From a checkpoint of a small class-conditioned image diffusion model.
Data: trained on photos of plants, animals and fungi (iNaturalist), 77898 training examples.
Rows from block 5 of a small class-conditioned image diffusion model, named by matrix and row number. Rows with one number within an expert belong to one neuron, the router's apart. Each number is 500 + 50 x the weight over its row's rms, rounded and kept within 0 to 999. All counts start at 0. Numbers have three digits each.
After each expert's rows are labels from the 100 images, of 14848 (inputs lightly noised), where the router gives the expert most weight on average: "colour at peak" is the nearest of a few named colours to the mean colour under the peak; "responds to" is what is common among them. Only what is clearly more common there than usual is listed. The data: photos of plants, animals and fungi (iNaturalist). In brackets: how many of the 100, against the usual share in percent.
# router: router (model.blocks.5.mlp.router.weight, 8x320), inputs 160-239
# up: expert up (model.blocks.5.mlp.up, 8x160x320), inputs 160-239
# down: expert down (model.blocks.5.mlp.down, 8x320x160, transposed), outputs 160-239

# expert 7
router.7:461426588462405499541507520503575480512458523496559510444532541478520401457345522450459445498397533553527505530546484528412462498560490516419570442537465531604604518510482505506477488561503537500441466455609473461503515446488497427562490494
up.0:463533403516591405531508459551470573397518495454518563473439547457574401463469483601513542545512510437544478573419555540485566483605543502576496428542536473494540515580533532496477518454498493512490481472478459487476496558485454343500419483
down.0:546435462477517444554499538521446494479515549513406488465482606448523606452526501393492491455507506467474579589598452554523444486445500579405560576514523434514540433524441533478497523444550517522514483459528516522465448491524523467526486467
up.1:500602469509448479534483464516475479572548535458429469548524511530562501499523591438404481498546515563553529478580461428533539457498462545449348573455570369459521497530403496473487491528486514472466418481488405541527514441603374584530420565
down.1:487441450478493576466515507542472509454420518494508495489519579416452465487461568564621500579517542474500469506404632438533487475532460477506620509436521461467475440516511452492443424470524549586457589400438463549461475542457472503481532500
up.2:499555397443627491518410505520561482470470490399502536502530584473505479493537519475452520478485503445488514544477587517513460445501435478587474462467457457504404529574620421460421569517523461468587449521562550464523423443635415522544491466
down.2:479561567495464535481521519525565482507522541545498538540502450496526535480464492542579480489462445458496469492531403517426498533461445425421487578440525475493514494532380532478463548401443544478482578471403558521566475438399425453488464469
up.3:454562465479464488417440467458498526444479448573484474479472533494518465492484515487596529484488566467477480474582471595520538582509523503450525506423383535491507498595418530445468446447389486469490381484447472467520450443475468540476529468
down.3:472484532517509497475506563564499536595510484552499428513541433515495366545511524518367550511482434464533500462403533476542470541551508531486517497450561456538527485562547466451533546449532514558416608461447508587539493545532556509508492387
up.4:492492441515626465470443519521522608496434357529440482531503476519398472532466451527563508558463517526490577460478467585455508424462480568524485493397533560463531401483497473454512510514517505491394514499466485503542528468542452422458468531
down.4:453476520471642508512458628398406529434430511448446430483369408456478480504513442494552562526606354490393506420532504586561485550468564562533483549488532497515550501541444477459531534499523461560471453483516509506588457486467477495492467531
up.5:556521454515621517524519517566441456460491461525464536551436491535513482474550555503602543585535482519509528511511581534531497555460533544499547587503490502492430524513503369549487584457433425435564553487575435506450541473431475500479333511
down.5:512487531569602481457495412467475504411517432470492480511454497503468583491469508496363466486471360539564538538466474496558497485535558550527542421469436497432464513531464479509556603530488456482571445518500522460488481553612499465480477487
up.6:520457469540537507510503581621431512484569514507476434438532519593625445463498469518491578555495504486486486491444502523447490475538477495375419445512551495499541403590463490507469546565578519500406481504497493445447541457525421493513505507
down.6:453520627522422477556501425509580516573471516456430464460551457534483524478547472483544494517510419480441503505423488547552541432446554453528484443481570470501488510538506437406487497534540476557434480481540465460552466485544429452468526501
up.7:540451431477565480496446509528482528400512500483525485541488568518539526494475497474437575566474483492543514538335537498487549480453529474483543379504480440549566471542467555452545492517502450479508651547490482611556533468571488449470456431
down.7:531537454536523441543520524508494513557473452473558539446520506490511505555467490569577495431435496598547482502649460456627441611548519476516444627434579522588494468564470485513560447485515503508509369516443545368526542484474479541509512512
up.8:528503527423570465508434513598520510509504395458443510426484554526375443514500486489428506524490496441497436480432472548445504472495498492528508497451514504449618367526589516476475553522544481456469512510577457529429565369589426414475508541
down.8:505564456536589474474552637481504508442403532445457491499376457558393525473579540467467659564577406546588514405464505431484477554554518526437472479541449581501485439505545451537503475464399481484522441493515528538531582512532452392514395473
up.9:395524391473523470462452470498435480517480481583581474546563498536526523521501511477453612482503507460550571446511576538501568528505472524536449395480505558530467453495523464510603443521450511526512494456535450460494590475627499488440475496
down.9:532541455508467553595487544419488529431501479425440585436485573448576545576478509516559458484470506528482424541472425494456445502451436472506556644526492449498595669510427576499588443556408581548550504503508539556522487435420518479600494488
colour at peak: yellow (39 vs 0.8)
responds to: phylum Arthropoda (71 vs 30.8); class Insecta (70 vs 29.2); order Lepidoptera (31 vs 13.7)

# expert 1
router.1:474483593587577526567445551448464487514559470462501433522605406513601513524576488552471582550468441560543521553466527550506454533574560492593468480481515513415545483573437528518436531386576565494431485492590384472542498437527497411467510591
up.0:439463519569540497485499464565488463507481364536467483564527471501609472503415460546517525473553414523539487537499561512504491365477552442365546550544506488555542430489484545452521429429490436571469516512532535440452491431476505466474454507
down.0:494521399476526461508498534521528472538461496459496503498451488483476543552430547548489463502565552502561520452510480532508534529453447435534489516521516554528442466489514525403545519482523453475539509456534503463468536453415506575466534432
up.1:544500553440466522539584570431506475463564533541532492550501525472357574505517463524483554525487518527498506503491538519459518510524512623512515530418437492478476523563446549485421484550486430503536520551596567536448573499489451434496387558
down.1:497502378470409552524559504498520460554500466464542428557426536465459493509555464528501467519528609496607566454504544545559529557494467485535497497567522480481552448496535550491544487425463611483551554521472522611425539509456486533511519509
up.2:430556485458421512481493431461468509501522478471493444570382570565485545464458424439548435517474548486429552562504450517448515476550381551535494503516437498491482552528456445534404495533438659528505533473531522488593491463497454460518444516
down.2:545543527501455386434502531496429469464521522516423574528583486467635485493575564490515527492507523551439466525487566474538439464427507438440472483561501497436499583508510533445547451427496538541581510512412527525575367473500487542531491475
up.3:510509450476515500473470502496510467470493470561445512553599418522534499582573528487484547460489449508559538429492555575564463478481496536524497540577492556484465439476503391371599487541549417503504540485400493459502442420513475445534479512
down.3:508536414504586505516519524497519470529486495459537513474490517518519478493510468537510489492472414505545441489503405486440484522479462518493473479572502517495477725528452486504534524545509802444616466468554564490506472409483527515581460549
up.4:495531445488496421435509428557540467425508481490424543490397579473576421460441464602484487502512591558554426523492476536478500449602561552567488487534570508486516493558546505616488490481430420473448472466502505461484427492547517339511464373
down.4:509499385494483584468533509557506523502463468475595520516438527494473608484475565487534487538468502452495519532497488494525491569531499416514537502431461558489494455544464590491493472477511445501535569540449546505547470521550522438517491419
up.5:580475505460416515452513567466526508504434479561534529468693437507574503524456454454488609537540570543516511489512537463513489523487540530473478506466414561482513450491500437472504496537492429530513495431436478527429494427491513443536562460
down.5:482524453525451516454528579496531525497515502477571457515531492458450522475504492469532520496555487516500493496544487499475482475545419454522515528524562592493506556581496432421568482468471576536541538501500643500425443471456508455505434517
up.6:514524455500501499547477476641512514504442453498501418453485451469524453489486468535481541413393574506510440476464526601486480526499484561497510483491534497510542425464518623537453487563540556506402517560555608467522467424429481515473466497
down.6:514398575480511400471579624526524514470471472452502473421602545493572515507438578523489480512533287586479492539507566456514498491428466427551503510578461518524494492547464468506475451435519472398470544456529525540624475571520536554464503576
up.7:437522421525437541607581491443538483446587576500447476514544452484436551558480567525484430434448504482552475527518481509569526469545505436479513519532470426522419534490525481599581468422465516405536491492506451477523408570501552493584547486
down.7:392561564529484465430501514563508538480544493462375500448484316501565488561497501494503587487531447450479530508504462561477446565391605517513462513454571466434573496477471464496540479573529459505451548578663506536542467439571541541502464522
up.8:564549455498513476521524456472533441503510531533474458563637621577437554484523483477478577486558425518559454530501530516486484545541473589487488504585512535506469474563545394505606537477456424536440426540483528509489472521461436439500470457
down.8:542442406435531497502514496419504532469470527495496488490572516481482494517542530484496499515484420527536500487517522508498534462521446416443429498674493470470456495535571509476553500460500686488505545496462612453431413503492604482493437476
up.9:435496441441468472487523357508431442404489481585484519474408470468473511485472466495492470532484501531497541486518496538523519547422471598537488449538480506515510482500554443544541576427468428466593510493516448438477464512452381448509437491
down.9:503500380531514494446525563392525485503505472450542477538510490524518480542448443436483520468530486580513468559508468452516485499547568432467387499585440535459551534488429499480472451485481374460509554511553497562553501433491495453507423503
colour at peak: grey (78 vs 50)
responds to: order Charadriiformes (30 vs 7.6)

# expert 2
router.2:550425419502525380495522510572489471495460519482504503492364489468359579471481543452526516557539451453500507545472507565642488544455427510383467546514542539534478513460580461550500513382453379479546571520486411451491398543480506480557400402
up.0:593497505580448513538508414450476458534498445501509485445450543381438454452606461570480558469522539434510528462467503604473470474566494555469539485439467463489464590560474409520365505529471452516571487507478491489571481433480460450525405465
down.0:439534518508481448430499599508463562409479504517539504515510491701533485418534417436462455548520433549505514427538449409551554510487554495526476485497498403475497444557501503494415524343559521542480544533468613501488462542493489522456529485
up.1:569480522587545476544546441503518445548485531561521473554422488533467506491407468532513487469557430600533469564530473537579534311488544498484487513497558518475544550479521369546461557507533523587533477487480417454535527395479516526578379447
down.1:491508575532458409534456544499495490485535501450401528530524454488478461507558493463504434500543421565514552585484493498532515424535532590451525484487570503458475486480520559474489516409461659530508445510463511460542549587498515569518393531
up.2:439553498489450639565510464546517477517505517484456533523412544584494511516567501479463502508504489461479411486520387490474440532467450549488494512515470453483541472592493493486480468532472513493445535559454440544464534461513517414516491545
down.2:471477440501540522499502472553522504413456511536507567512488527443445523536487496590512507514458480493439615455527563533533518443523424497651492478533526502559536528535523535476515474505567415468450509493416534435564534475508480465509540534
up.3:378537479496429511483476451482502485628568543429451429607542505503526508508482531553507387417536467500520455584534492455451557438508455550460437522458558430572496488526393456506482441540512575525528523465476530483529498405591431562467440555
down.3:537471461478480480493522486483522465455465545569511528480492555478489523540474602471492628580605546484460535449498577486557504471490414545609573500431441553501476423531529487433440415436572551527536516470509510487471518464428477501463592568
up.4:501520505427469491481493424498535502467492421506470493595450495558555542560508504452480519511492471559498482561550423534477469502480538516469539479583433475544554516542524588483576490521466520465471517556476419570449512437512470521570509590
down.4:531454517457504547432547562442508471504508473477600472508471523496547505520523458562535460466457499437500545466507640547500514457530480442585472524501563496502466543451424514506542480477495525489556467490535491430550510452478481536442436533
up.5:528549494574546459516525501308495498465590472586603503544431434457504524521503486469492485500520561616510522548492437507399556375498485490454389464594486513496442545486493473522478524565531470461503530503535496549488520444497480423509373506
down.5:478476636573550407502478466535488491500479580467426509521604439536606535543510575488472527528520345480526506573501517501459477409539468491494573514479563501445509451516495525438533503504523712498577519497435499465608449517490517442483398506
up.6:481436509476536443411566457452458489499486571473473544537426551482494538538508522465493516525542490566511602584500434594532508552475496473551557515564439510382520550462471475502386542531434480564488513457513470486442504404508495378566363460
down.6:461504533556505495475543492543494512510490566478544504608576516524500543522527488470483530499498533461474551445508545504482544552552466575564489508494479516533559514493482581493525469459503513499511490530521481501505614436500429533519450449
up.7:459536513519520599507510496546494490519498532523514485473487537426525488460488461532479523519479447567509477497540489484520530453467466565438496473389480493533507464499549447466481447524505538483468523514532405538566634498511514408450510506
down.7:487450445454516517493502442491542509516482460486539556534423500487482547479508551504543500509448465498419515475526519452488476469569500474550500478571479507504538565466524543428462520615527449509524514511477535502505467557468505477483554499
up.8:580463508628493601440499440496531439539468535490495482503491477452529452410543460536483538486513477386484498571514479587496500543529475563390521495544446451416448519509478486531406481492509518455526522480516323546617539484486525474519386380
down.8:500518493603511646478476578540509521433581512521561438534532488522511440462457395537440489478506423533456611404507461454487533497456506571619439516492436474522523479512510513526373561512475492533454531475587594456517484448505595501571466464
up.9:471547537492466430464526431484500490462543550526500568506551457444502491492459497482506614534498598478472498559504496441515536585467479510512493540469481478477588481501572527546454507525523531490498495410501511501410577472562451504493426572
down.9:554498484495522492407520509516455486515444512465483544428615542583574452517458482463459440462531411503553522418542497518560485452604453538541465383533473568492481471524408496510553495527474493487508482496519571544425518555448549488526470540
colour at peak: grey (80 vs 50)
responds to: class: Aves (95 vs 55.1); order Anseriformes (46 vs 5.5); family: Anatidae (46 vs 5.5)

# expert 3
router.3:541546451460472449483466442475456545416446520472566529535545444487414537472362541446490518452533600513558575493552513544491504540511538483493515508576482556550517477493542526450509502568422591558525524472585409468434470519480549468559501404
up.0:509529503568525446539444591489488462559577517512437502460514458527538519590543477523509568484456453589485495560436526546441472465582515595506517517584539550511490493503472471445531494519558486475513539474442440445472497411492435375468476498
down.0:520522530472589546511551487550524486525478535464538521495534475520552541494630524531439443462484381599483433619568402527475487495465494464476439450579467473501455569486493480464560451485514468483546424462505527485504440435564500479541376540
up.1:487580585495452485488537538528563441466519466510504498523522500513488537511456416519607548510536518468538527505621459491517496492494503541501551443474477441408445465558460462419439635454601466508530503531501522461442486519579481461433383503
down.1:517473511487495506536506439438571477454469517526512547485539529539519443484516478546389484589529479533527543530393527488483528470505511547513492584540530540441548516548540522491587645485473481468503493588435456493537488468378479448500504525
up.2:506510589587480576503483498469425407452564481559513531574591469546475528499492376461443526466510510481468474470595505508604481502543535513466474576503547514482501478564513389471488463499522484468496445581509519500534497465515488514441367572
down.2:550520473561476512482474503496406503540479546534484546484436515441430547504471509413441482482454569506495537457597534428440444600483534605496492604498523533488495444520495511538512671583530551508507433470542462540427507597583509490509494528
up.3:486518466527616475523427469541508453503485443570458442440481535581520493431488454574531440481445488505525517479549430483466460479557531513553589526476438481459420520513525508537554525438469489495435460555484515466544502453490411321492455493
down.3:470486428570456442479548512440509526463530561438575528559338515536389550572490514433453491548493532491589524499446584543482554478442419464528473472490425463561492508446472577457588472425612506446455495544485527487529488481507500503471595452
up.4:450500588557414561471521448502517391434502512513564479543499412488452456462494336603573531474469536509580472484562559565549559503513549498490453375543449473484436470525563459504416574487514532437468400525507554468507476491434499484478389522
down.4:508487479557479462532405563511395513541544550532609515468475541454409546502515481624631476466506511483558482468541509515465601565451461465521492402475479551399509501486539455519474429525542559487563352458573483591490556556456494530516469440
up.5:470503410452476502542498489514533447503496497585575500439584518547640480504527484449513472428502486489503563522483530559535568419460411498513501565478431488540369415426533434488429516388595488530511469525521496409526465356596423576520474514
down.5:568542473477490591574540556459545516510512501459482545537497522499526530433524532564482515535526428445502455414504452579373461436477393510447565494474540536500489543463433526497494509523414545558524584474482537589467482471410427545526472509
up.6:538550602505462505421552426497538523556441505552487617537495429561451478515461372518454513461439520544595543506398476436475558464573523500508493546412510475480407493497522428451451538515601560442486595477602483470499478501518494536512421492
down.6:516437442490459470524505561435480546595465559457404463522516457538540479567595490499468554503510462471451425551357493530444598420499503505469516527585546506497478542492519562501444515517464499598444588493617516574489478470543557543542524500
up.7:475469447445568436547524503580530451550544511541545498481512493453506553570544536392494496483506504440509579512530463519502437428531488482494519554477477419444492457484458498500436511473560537477482438462471553385474538470559424582470451590
down.7:454473439452518446496536577475528541478491551474529451441572515518494467509510449605490482491556497483539462438473486524431566424531422548418520454469561481452535536442520529542387515579456581491533583462458532550494518501444425632534448615
up.8:409649511475547554506495495576531482572539573601586490474479461508451535526541500493448508435537484487443493472398498453450470527485511546514519488405513420541482433556460403503547603494497475480454518611550555437555454563572440461489395579
down.8:505487511522522569522455516479538508506428558465525537493579519454575495539507508530517501560523432462450454426570516501465539544452548468498433537413586468466546584509565495481486568516532598550426517503393465517539408598461537375445504482
up.9:418544577564547544512496477527452431420423454505500427619507434514510541470499440511422465443472507582465493508517446529481414516550542475426457341422431529497518508529545354459449466515599525495503462447550526494549454491436494443415438478
down.9:524466494530430547549556429548506484524475525557535488532552563539465533536511472473419512491467492427530479480528535497533487484421432552518429416501433472472505516601498548477580539495595526469502429476548517467547469516415538503456453487
colour at peak: grey (80 vs 50)
responds to: class Aves (91 vs 55.1); order Passeriformes (70 vs 25)

# expert 0
router.0:522572426522469477547492491409522346459584538530501549542523523547469579508508463499457483444521456460516467491463484442593500507495490466481496500385398448470442425493476477491502532421458513449514510474537496441507442515550369505541486499
up.0:566498427460485404501471618451516524514505467473515508555422540556533512564480470514455465478510531553527571548506538516508507546519418457499518512569455490527468471470547532492546497551464476451471516492540571507425465448538450570486502554
down.0:496502453561529426515458414526494500524493541506631496498426562480498589554556540474550545539493465402517483490483549477467471512476434463486490500535495516521546616478486482455541474506526481573567480483601440531446419474504437446396527545
up.1:504535592438431592430597521490496575479294528488569474449443470448403532479546434532494490515505504531494571567456467471490556510451576535563461464509526507486505435473506460563448502484481529562485531546502541414483490547478558518421465484
down.1:528505387430514506411509398539463505534541506519577413478412608586519571493512482482510545523518510509540512454465535446499499500539457530437483444453499480514468575526469551420472470479560487494556520523548455468520465521413521527453582434
up.2:462485539461476551601463490551568550545483532500470513462465454476445489485435535518424462525496536507530509446542530452499446463419479522502482489512550498513493547538496475447498551516508520500469502541598493548591464432468430494450508612
down.2:484520529421502450392443500568506499507515455519560480589407568450494469507559444510546517482455524489588540466471475421540517572491506525454484526404466511542449489531429457544517486462451516622546473432387565524542541459516543487431488538
up.3:470507501457661480510520548540519507468475504537442569448448535579428538516552469496517611552589439469445455496464551473529475503460492484567543543547488515456480430573508513535484559501433494533456469621469497484525469532491510472451465434
down.3:540521491498364477491442436475486491494447510588587412567480442566448477548496493440553450456609552535577508473511568439553473391552430545463558478478547486473472503417515549484509506431448533549564453438505523508527604434379478483475571445
up.4:453469396511489490481491442515545435587546490528470480475462518463651426526524534498499511541471662535473509476520457487419472463479557611497545530458516546477547551584451456500449453484513473553513512567448487506343561440505417527486513503
down.4:394558417542517477412419523463489493459479447491488514512607557502586569504440507534544514541474427425513515467494491414462555451465625527567500503456493579519458550539445546490495489529456497529487471442457437518550498542596481538518410519
up.5:481506490552461471453461463550503541499504470485498500481519514521463414478466461510489537425523553367488432458479478587531481482457431546546597539442510496525450426528546430492431528548462477469545539527599604419537408497532466559537497518
down.5:417527474573594494437476474513454516496549480515538511538466479461609462417574514517507538522486437463505547439487516455458531549523440406555443501412507451511481519435495529403462454531543558518550503563501473547473502563499492535387443490
up.6:587522454462516525438501505596466474450425477646458570440505510418493481528471490557473525496471539415561404472482558596507503584451574533427497449623507534494562495552522618479518552486469508440474494539488547391442569513512497370458438426
down.6:492509501608557508440485462505554505583505468492454507483597462544492488541524472445487536475523416559460454436486398462509478544589522475550504532563533478492468468511534519498530458602508612490465467473534500516545494594497603551505441568
up.7:510473481485551539463456485485469493559488505544477507505475549610560462451449476435520543505454477465523465461474469638500379526559375533533525554494506514464523466523520413393441429522517491481471510426441413569485413434541531488628446515
down.7:567520462536542537507526503513483475452556443457495518516513477431511414591495414638485484490472486435467547551535552533458600441487450379502495490530506513527535562552500424476437507555547484453438535488527499422570448474482521515542452438
up.8:467545405497541436554588464540498490519519496505466461540458442571432448508543473516440669525727487540449531539511498438511500508485463501481486523532574474434497499536516531501507545501477537591454485554422504477502506469512469517456447475
down.8:498509520500605421575393552470440550461467511545476479542491497525416486481389456402487525480653513604528472467515477518482498543488447478442491493522507515495511518475570458510518623517474540601506501415466555494380552588379485479491484481
up.9:632493514496478529483523528505509433508548476456494561526502606380478385583545532544479491572548400489535513548450537552343518493538450475479527430541521452459507550577471474493410550487466507420572518483411499615492523467490400511525488506
down.9:544429442549557502496504476494576478519519513558428550526444456477514442448471591484483505542539601602518437454447577461333515586497462494528558446444482558495487509439463534484489505552403475403539575503445500530599513501442530434566438528
colour at peak: black (89 vs 3.5)
responds to: phylum Arthropoda (60 vs 30.8); order Lepidoptera (35 vs 13.7)

# expert 5
router.5:509513564538560593485468537558447547430441407440404549561576616468464472530530444533502540597500400393498470446464546556472495426441568530517502555539533501460582468473527545452480534528574503422504481563523536497558520499593546519473521404
up.0:452411605459523439511521477582481493426446440436534518426430509354518474506484512620535518605469304460514598573482502512504499509492456497505465525567511450497523452483587506504494505482513492520425566522482491497512450428520474528506489493
down.0:487459485447474571482553431405506481455548422508446503554531438521557546463609529515448527521474654464472403489500586543422574553503540465516538491422491493537478590469563585393470421512519554529401479406579495498532463483498457512504485408
up.1:513556535470647448481537469484496478454501493532508554538396504601427533515521451469455503534573290450485446550526465437465502421503499462476446472538535480444490499455463479444456520482464406474507542515523391525459581534485482530444467511
down.1:461476505500474550519591573569514529534543464459464495483619454495519446523540491507508491459561414468484476500514516471464512430502571518490503459438461483449525504494505510576595555588572597532466494487380459457470444569486439498485500492
up.2:492507518457593429512534374505494529586533523540589507468579462467528461463458536437542509487525426604576566453506495515532543498573388557525591515532590537492509490492504481508552505431565553445566399526428526494559470532483456527457500504
down.2:510432496506431549513436416473460481578500463479583430476453456488535562502500468501482501484540644599504444574457457477444464444502539506412518493503653462384478572445478486436449469502522482383593448505440479424538474527514566507592483442
up.3:497435504646457473561447463446549509457521442482465496462401488545509439493467544463490444449369513432579442454457461619488462454478482475441436503455444531511543452491497374540443545539529459482478485540474482561436534415496441512477472518
down.3:506515553503528474558504543482495499506444579496488578526522484518555469521507537497503529480490360485492488530499510509507511533460549438463511522547467464515454409484517452570559537513438548483479511535607395497490466561516412465503470490
up.4:568567515491468504475521576483530495441458401574455518457495582477469428491528470475577436469478379518455506457467496535484458511522427460544583469539466522427516469531469508457515492505508508503581454451475542496472519522483474468474488454
down.4:454456487456622633507546473562486465567471450497508444491512581515582520479551481494501504520466564515528475506469512466467432538536590526518542503377489512504473488460459501483464524513498451448589505400495490472477493358478508483569474432
up.5:435475536419485495444566537409440546505517472527499547515447500528552523511504522464547517602498362465464551541524561625451468511527527505542491416591590506460464571494431482523493492527423482520453631456474500512548525514520501455489540570
down.5:514559504475451549428552483522453495512506409436496410495524569537513538496545414459477485451491536603559493410512575459443494555614448491507541479360506509479502454538538570399470529545527516518443547495417541523475567516517517482434517453
up.6:480555408534582435536504479575555487470550526473548517503353396530574548490459517444497395477445599562500425543519475440622517489479529494497490501497573525512472466494472510613532479500531397453377525525576482495524494497526509514457472551
down.6:534544289566537452493550549464518470560467562510544530459453549505419458514514504522536449466504491407485501462519505481448510466472501513566526505470443492462482498507498542481453450503445279512584513512500516483481474530501453527455441517
up.7:394607417468466529557554494489478508561456490545468403572585486573553529524508435461492536449512529388502486466536510478643581479416493480453495515584579493435498561484476528382523470499455643521431486579538444426510472523482543496483499484
down.7:525542555493517470440431465563438500533538483422500444432605455513439549544502440480505484446498387563398555537498465514517499402495472608489440520378551493484545472461512493516504530464546475440521471509422553500525458460515490459596444483
up.8:533525482509520580573497425463522504477511525463535581494414466467528539535461479456536443601523414593528511472463495464562491555486488434528542513455528532462529433462528481498432528539531395531548494494436414390480432525505490509455462473
down.8:583438550503522545497441509429477515508427471507452494420518500514558481510553527446506460505441636516502457566469529500489545462509490490430513504549537510505498576475552510464549499498578578424513526502489454465534440546496582508559388482
up.9:571550457468517466451485542398480482561556550449496444536438485513527554497549562453537517492466589472474496512519488578464572529508454473485562532442444530486448470549474511508401505514476613549479506513615428527445474450465469509485480582
down.9:506496477438450526497516568505473525472492534510507581451479447451633459502542549559512540468493510459522463525485543464436437472429522524384416453466496456434501587491465530510529499461502491579584505560384530565461407483519473465437448507
colour at peak: white (75 vs 5.7)
responds to: class: Aves (99 vs 55.1); order Accipitriformes (41 vs 3.9); family: Accipitridae (37 vs 3.3)

# expert 4
router.4:497495568496437542511486473482424486460520536388402457554523493480532473530582538540542563613521462537466471455428535512447522537447556557476479524498539459428540557557449517497491493535572554460430507577471612531509563485531549600454511524
up.0:462491504416442585468444508602476459506506351549488482527538676493404467450435500496538447529511328514495517470500465575424482504529433527504497548495476515517580507486466503544471530540538476493443478487559505504357432415494445396458512506
down.0:520497546504518461384509536470492450499522519493443438518527487503596470471547533481458483537464216542520527454514492417517460511494602455484479482473507561549496457561494447479539489550476494495536507540449468522543510542541434430493382558
up.1:463522538548473527454473492542468521437436395574536464517579604591590573472509427482508550442470381481478532470511425470533546503462442489354485503541515526622533498471541453487504472480492645440514548548566524507524421495497544463481518490
down.1:497578332538572528397521534565511552478508525464444493521547487529464499568422493528567484463458484448459499527528529487506499385526445484508559508511432473520489552520461555486506516588570368499468565435469450534553545537474446490548442419
up.2:591502598563552395424500558570522482477505402527464482574472534488624507541515458516449556487495473554522504502480564532498463414534531539402492516553467501532444463525500411468500474464524472491502565507487518447598570433487495499499443517
down.2:562433284525492485502448449436500482539534546471494486502502565505473495515424436543478457507514552553513468466491550511439527468503503509473459474567473513504456517486496479540505464566506437482485528480404483520478533498474433427523501503
up.3:517524571541476433510497469482511455435483449539448559442467476544587489515509505477548399507560345511493469557524456467524519442460407493558450484574512480445518440444511431549502552508447437474521526515359519501442457499557445601507525445
down.3:557513383529441508432508558551509494440480536476470514485575515532446530485425464534443504468534654550508477495484482584535527514515449523543489475493479553547458639440463482410570510491548571432497504553395637518567478505440520476557480403
up.4:447563385483495440467537478431528475541572608493512496460529485534453542520457515518462472446511689494517545466520519400591506572519408506554595505474488484491417500604450492562499451482507553468519458477551574427585442487467383485542431540
down.4:419489439480584553537499612524492520522562526508500470494365340503464469518549497533537516495536456456475447544486538473563518499556517556514454503388481570482522541506498473472485514522465452510464500441527514499507459575501535486435536515
up.5:524522609447499555499512470520508541517484476427535563572570443561461544489502514542485543544486282469582597475488542516569510504508579528414453501429498487573545437529511530473426554512533604523558514439596507420542504454534447525475478546
down.5:497562390509449474436456568397515488436495506465434527579499506575467584516565502515511532478462558546503505575527541557555538556526326551550431459510451524591456582491582504500581440438467463526411520610516498538455519561531459449458470493
up.6:541519586487582508533545593443440461489425481529507481538444534529366476497491443513470609544574265463500544523451471511462474467530510495530499503560482468490528511542542460504450578490440470520487505531544453522438468492492487437524376451
down.6:463468420556469538370515564476494493504509492488545451512492552523482450446532478519547514475517482398523495513507541549485473432556510429508490450432503507512543557569475531430513474508482542497448450444512515508583480539531488533460460504
up.7:501526363579434438477516522496491444473545498528541489520460535414518435528461522530486485494503500443461449417509517522557500467486530419447513489557502503578465512495499470435540496458476513499563489547516575467402506464465504469522395458
down.7:431444335463491516428518428462537459548453428474564423509537558510469495515440501492470454476446601509464481452533508400514453454597494460519461500487510515539475503573440562512538388565451422438566521544416492493409478514484479396459525437
up.8:474468625487445547512455620556521515558499431514512496534432606554436508491520486525450508526471383495489464496507492495597481515502410443438564521415428484493516531442461453436425445473575328506511458523480517476569457419507483577465445540
down.8:524504352459506534592534488475501550549486503500517530486580680481531562498536495514509519512477558457446524449466481529566473606539551543526525543552396433492525458501463515511445466541487770454533512512486523430533477562501529535581448458
up.9:512485560605552537548512518572482481467511467562461575510503516536450498509559493507457481415530443543519445463531531517517541444483489572504494480517508432508550494475526379590573481454495394464483490519515491536558526547539514590535487441
down.9:453617465521343439572464529471494507523500494537510538515497518487521530474474472493468439479488706540552503481520514551513470503531466462488367490500532512464508559412579559529566540506568583558594503532489581519489514499515502514477517450
colour at peak: pink (33 vs 10.2); white (28 vs 5.7)
responds to: class: Aves (93 vs 55.1); order Accipitriformes (41 vs 3.9); family: Accipitridae (37 vs 3.3)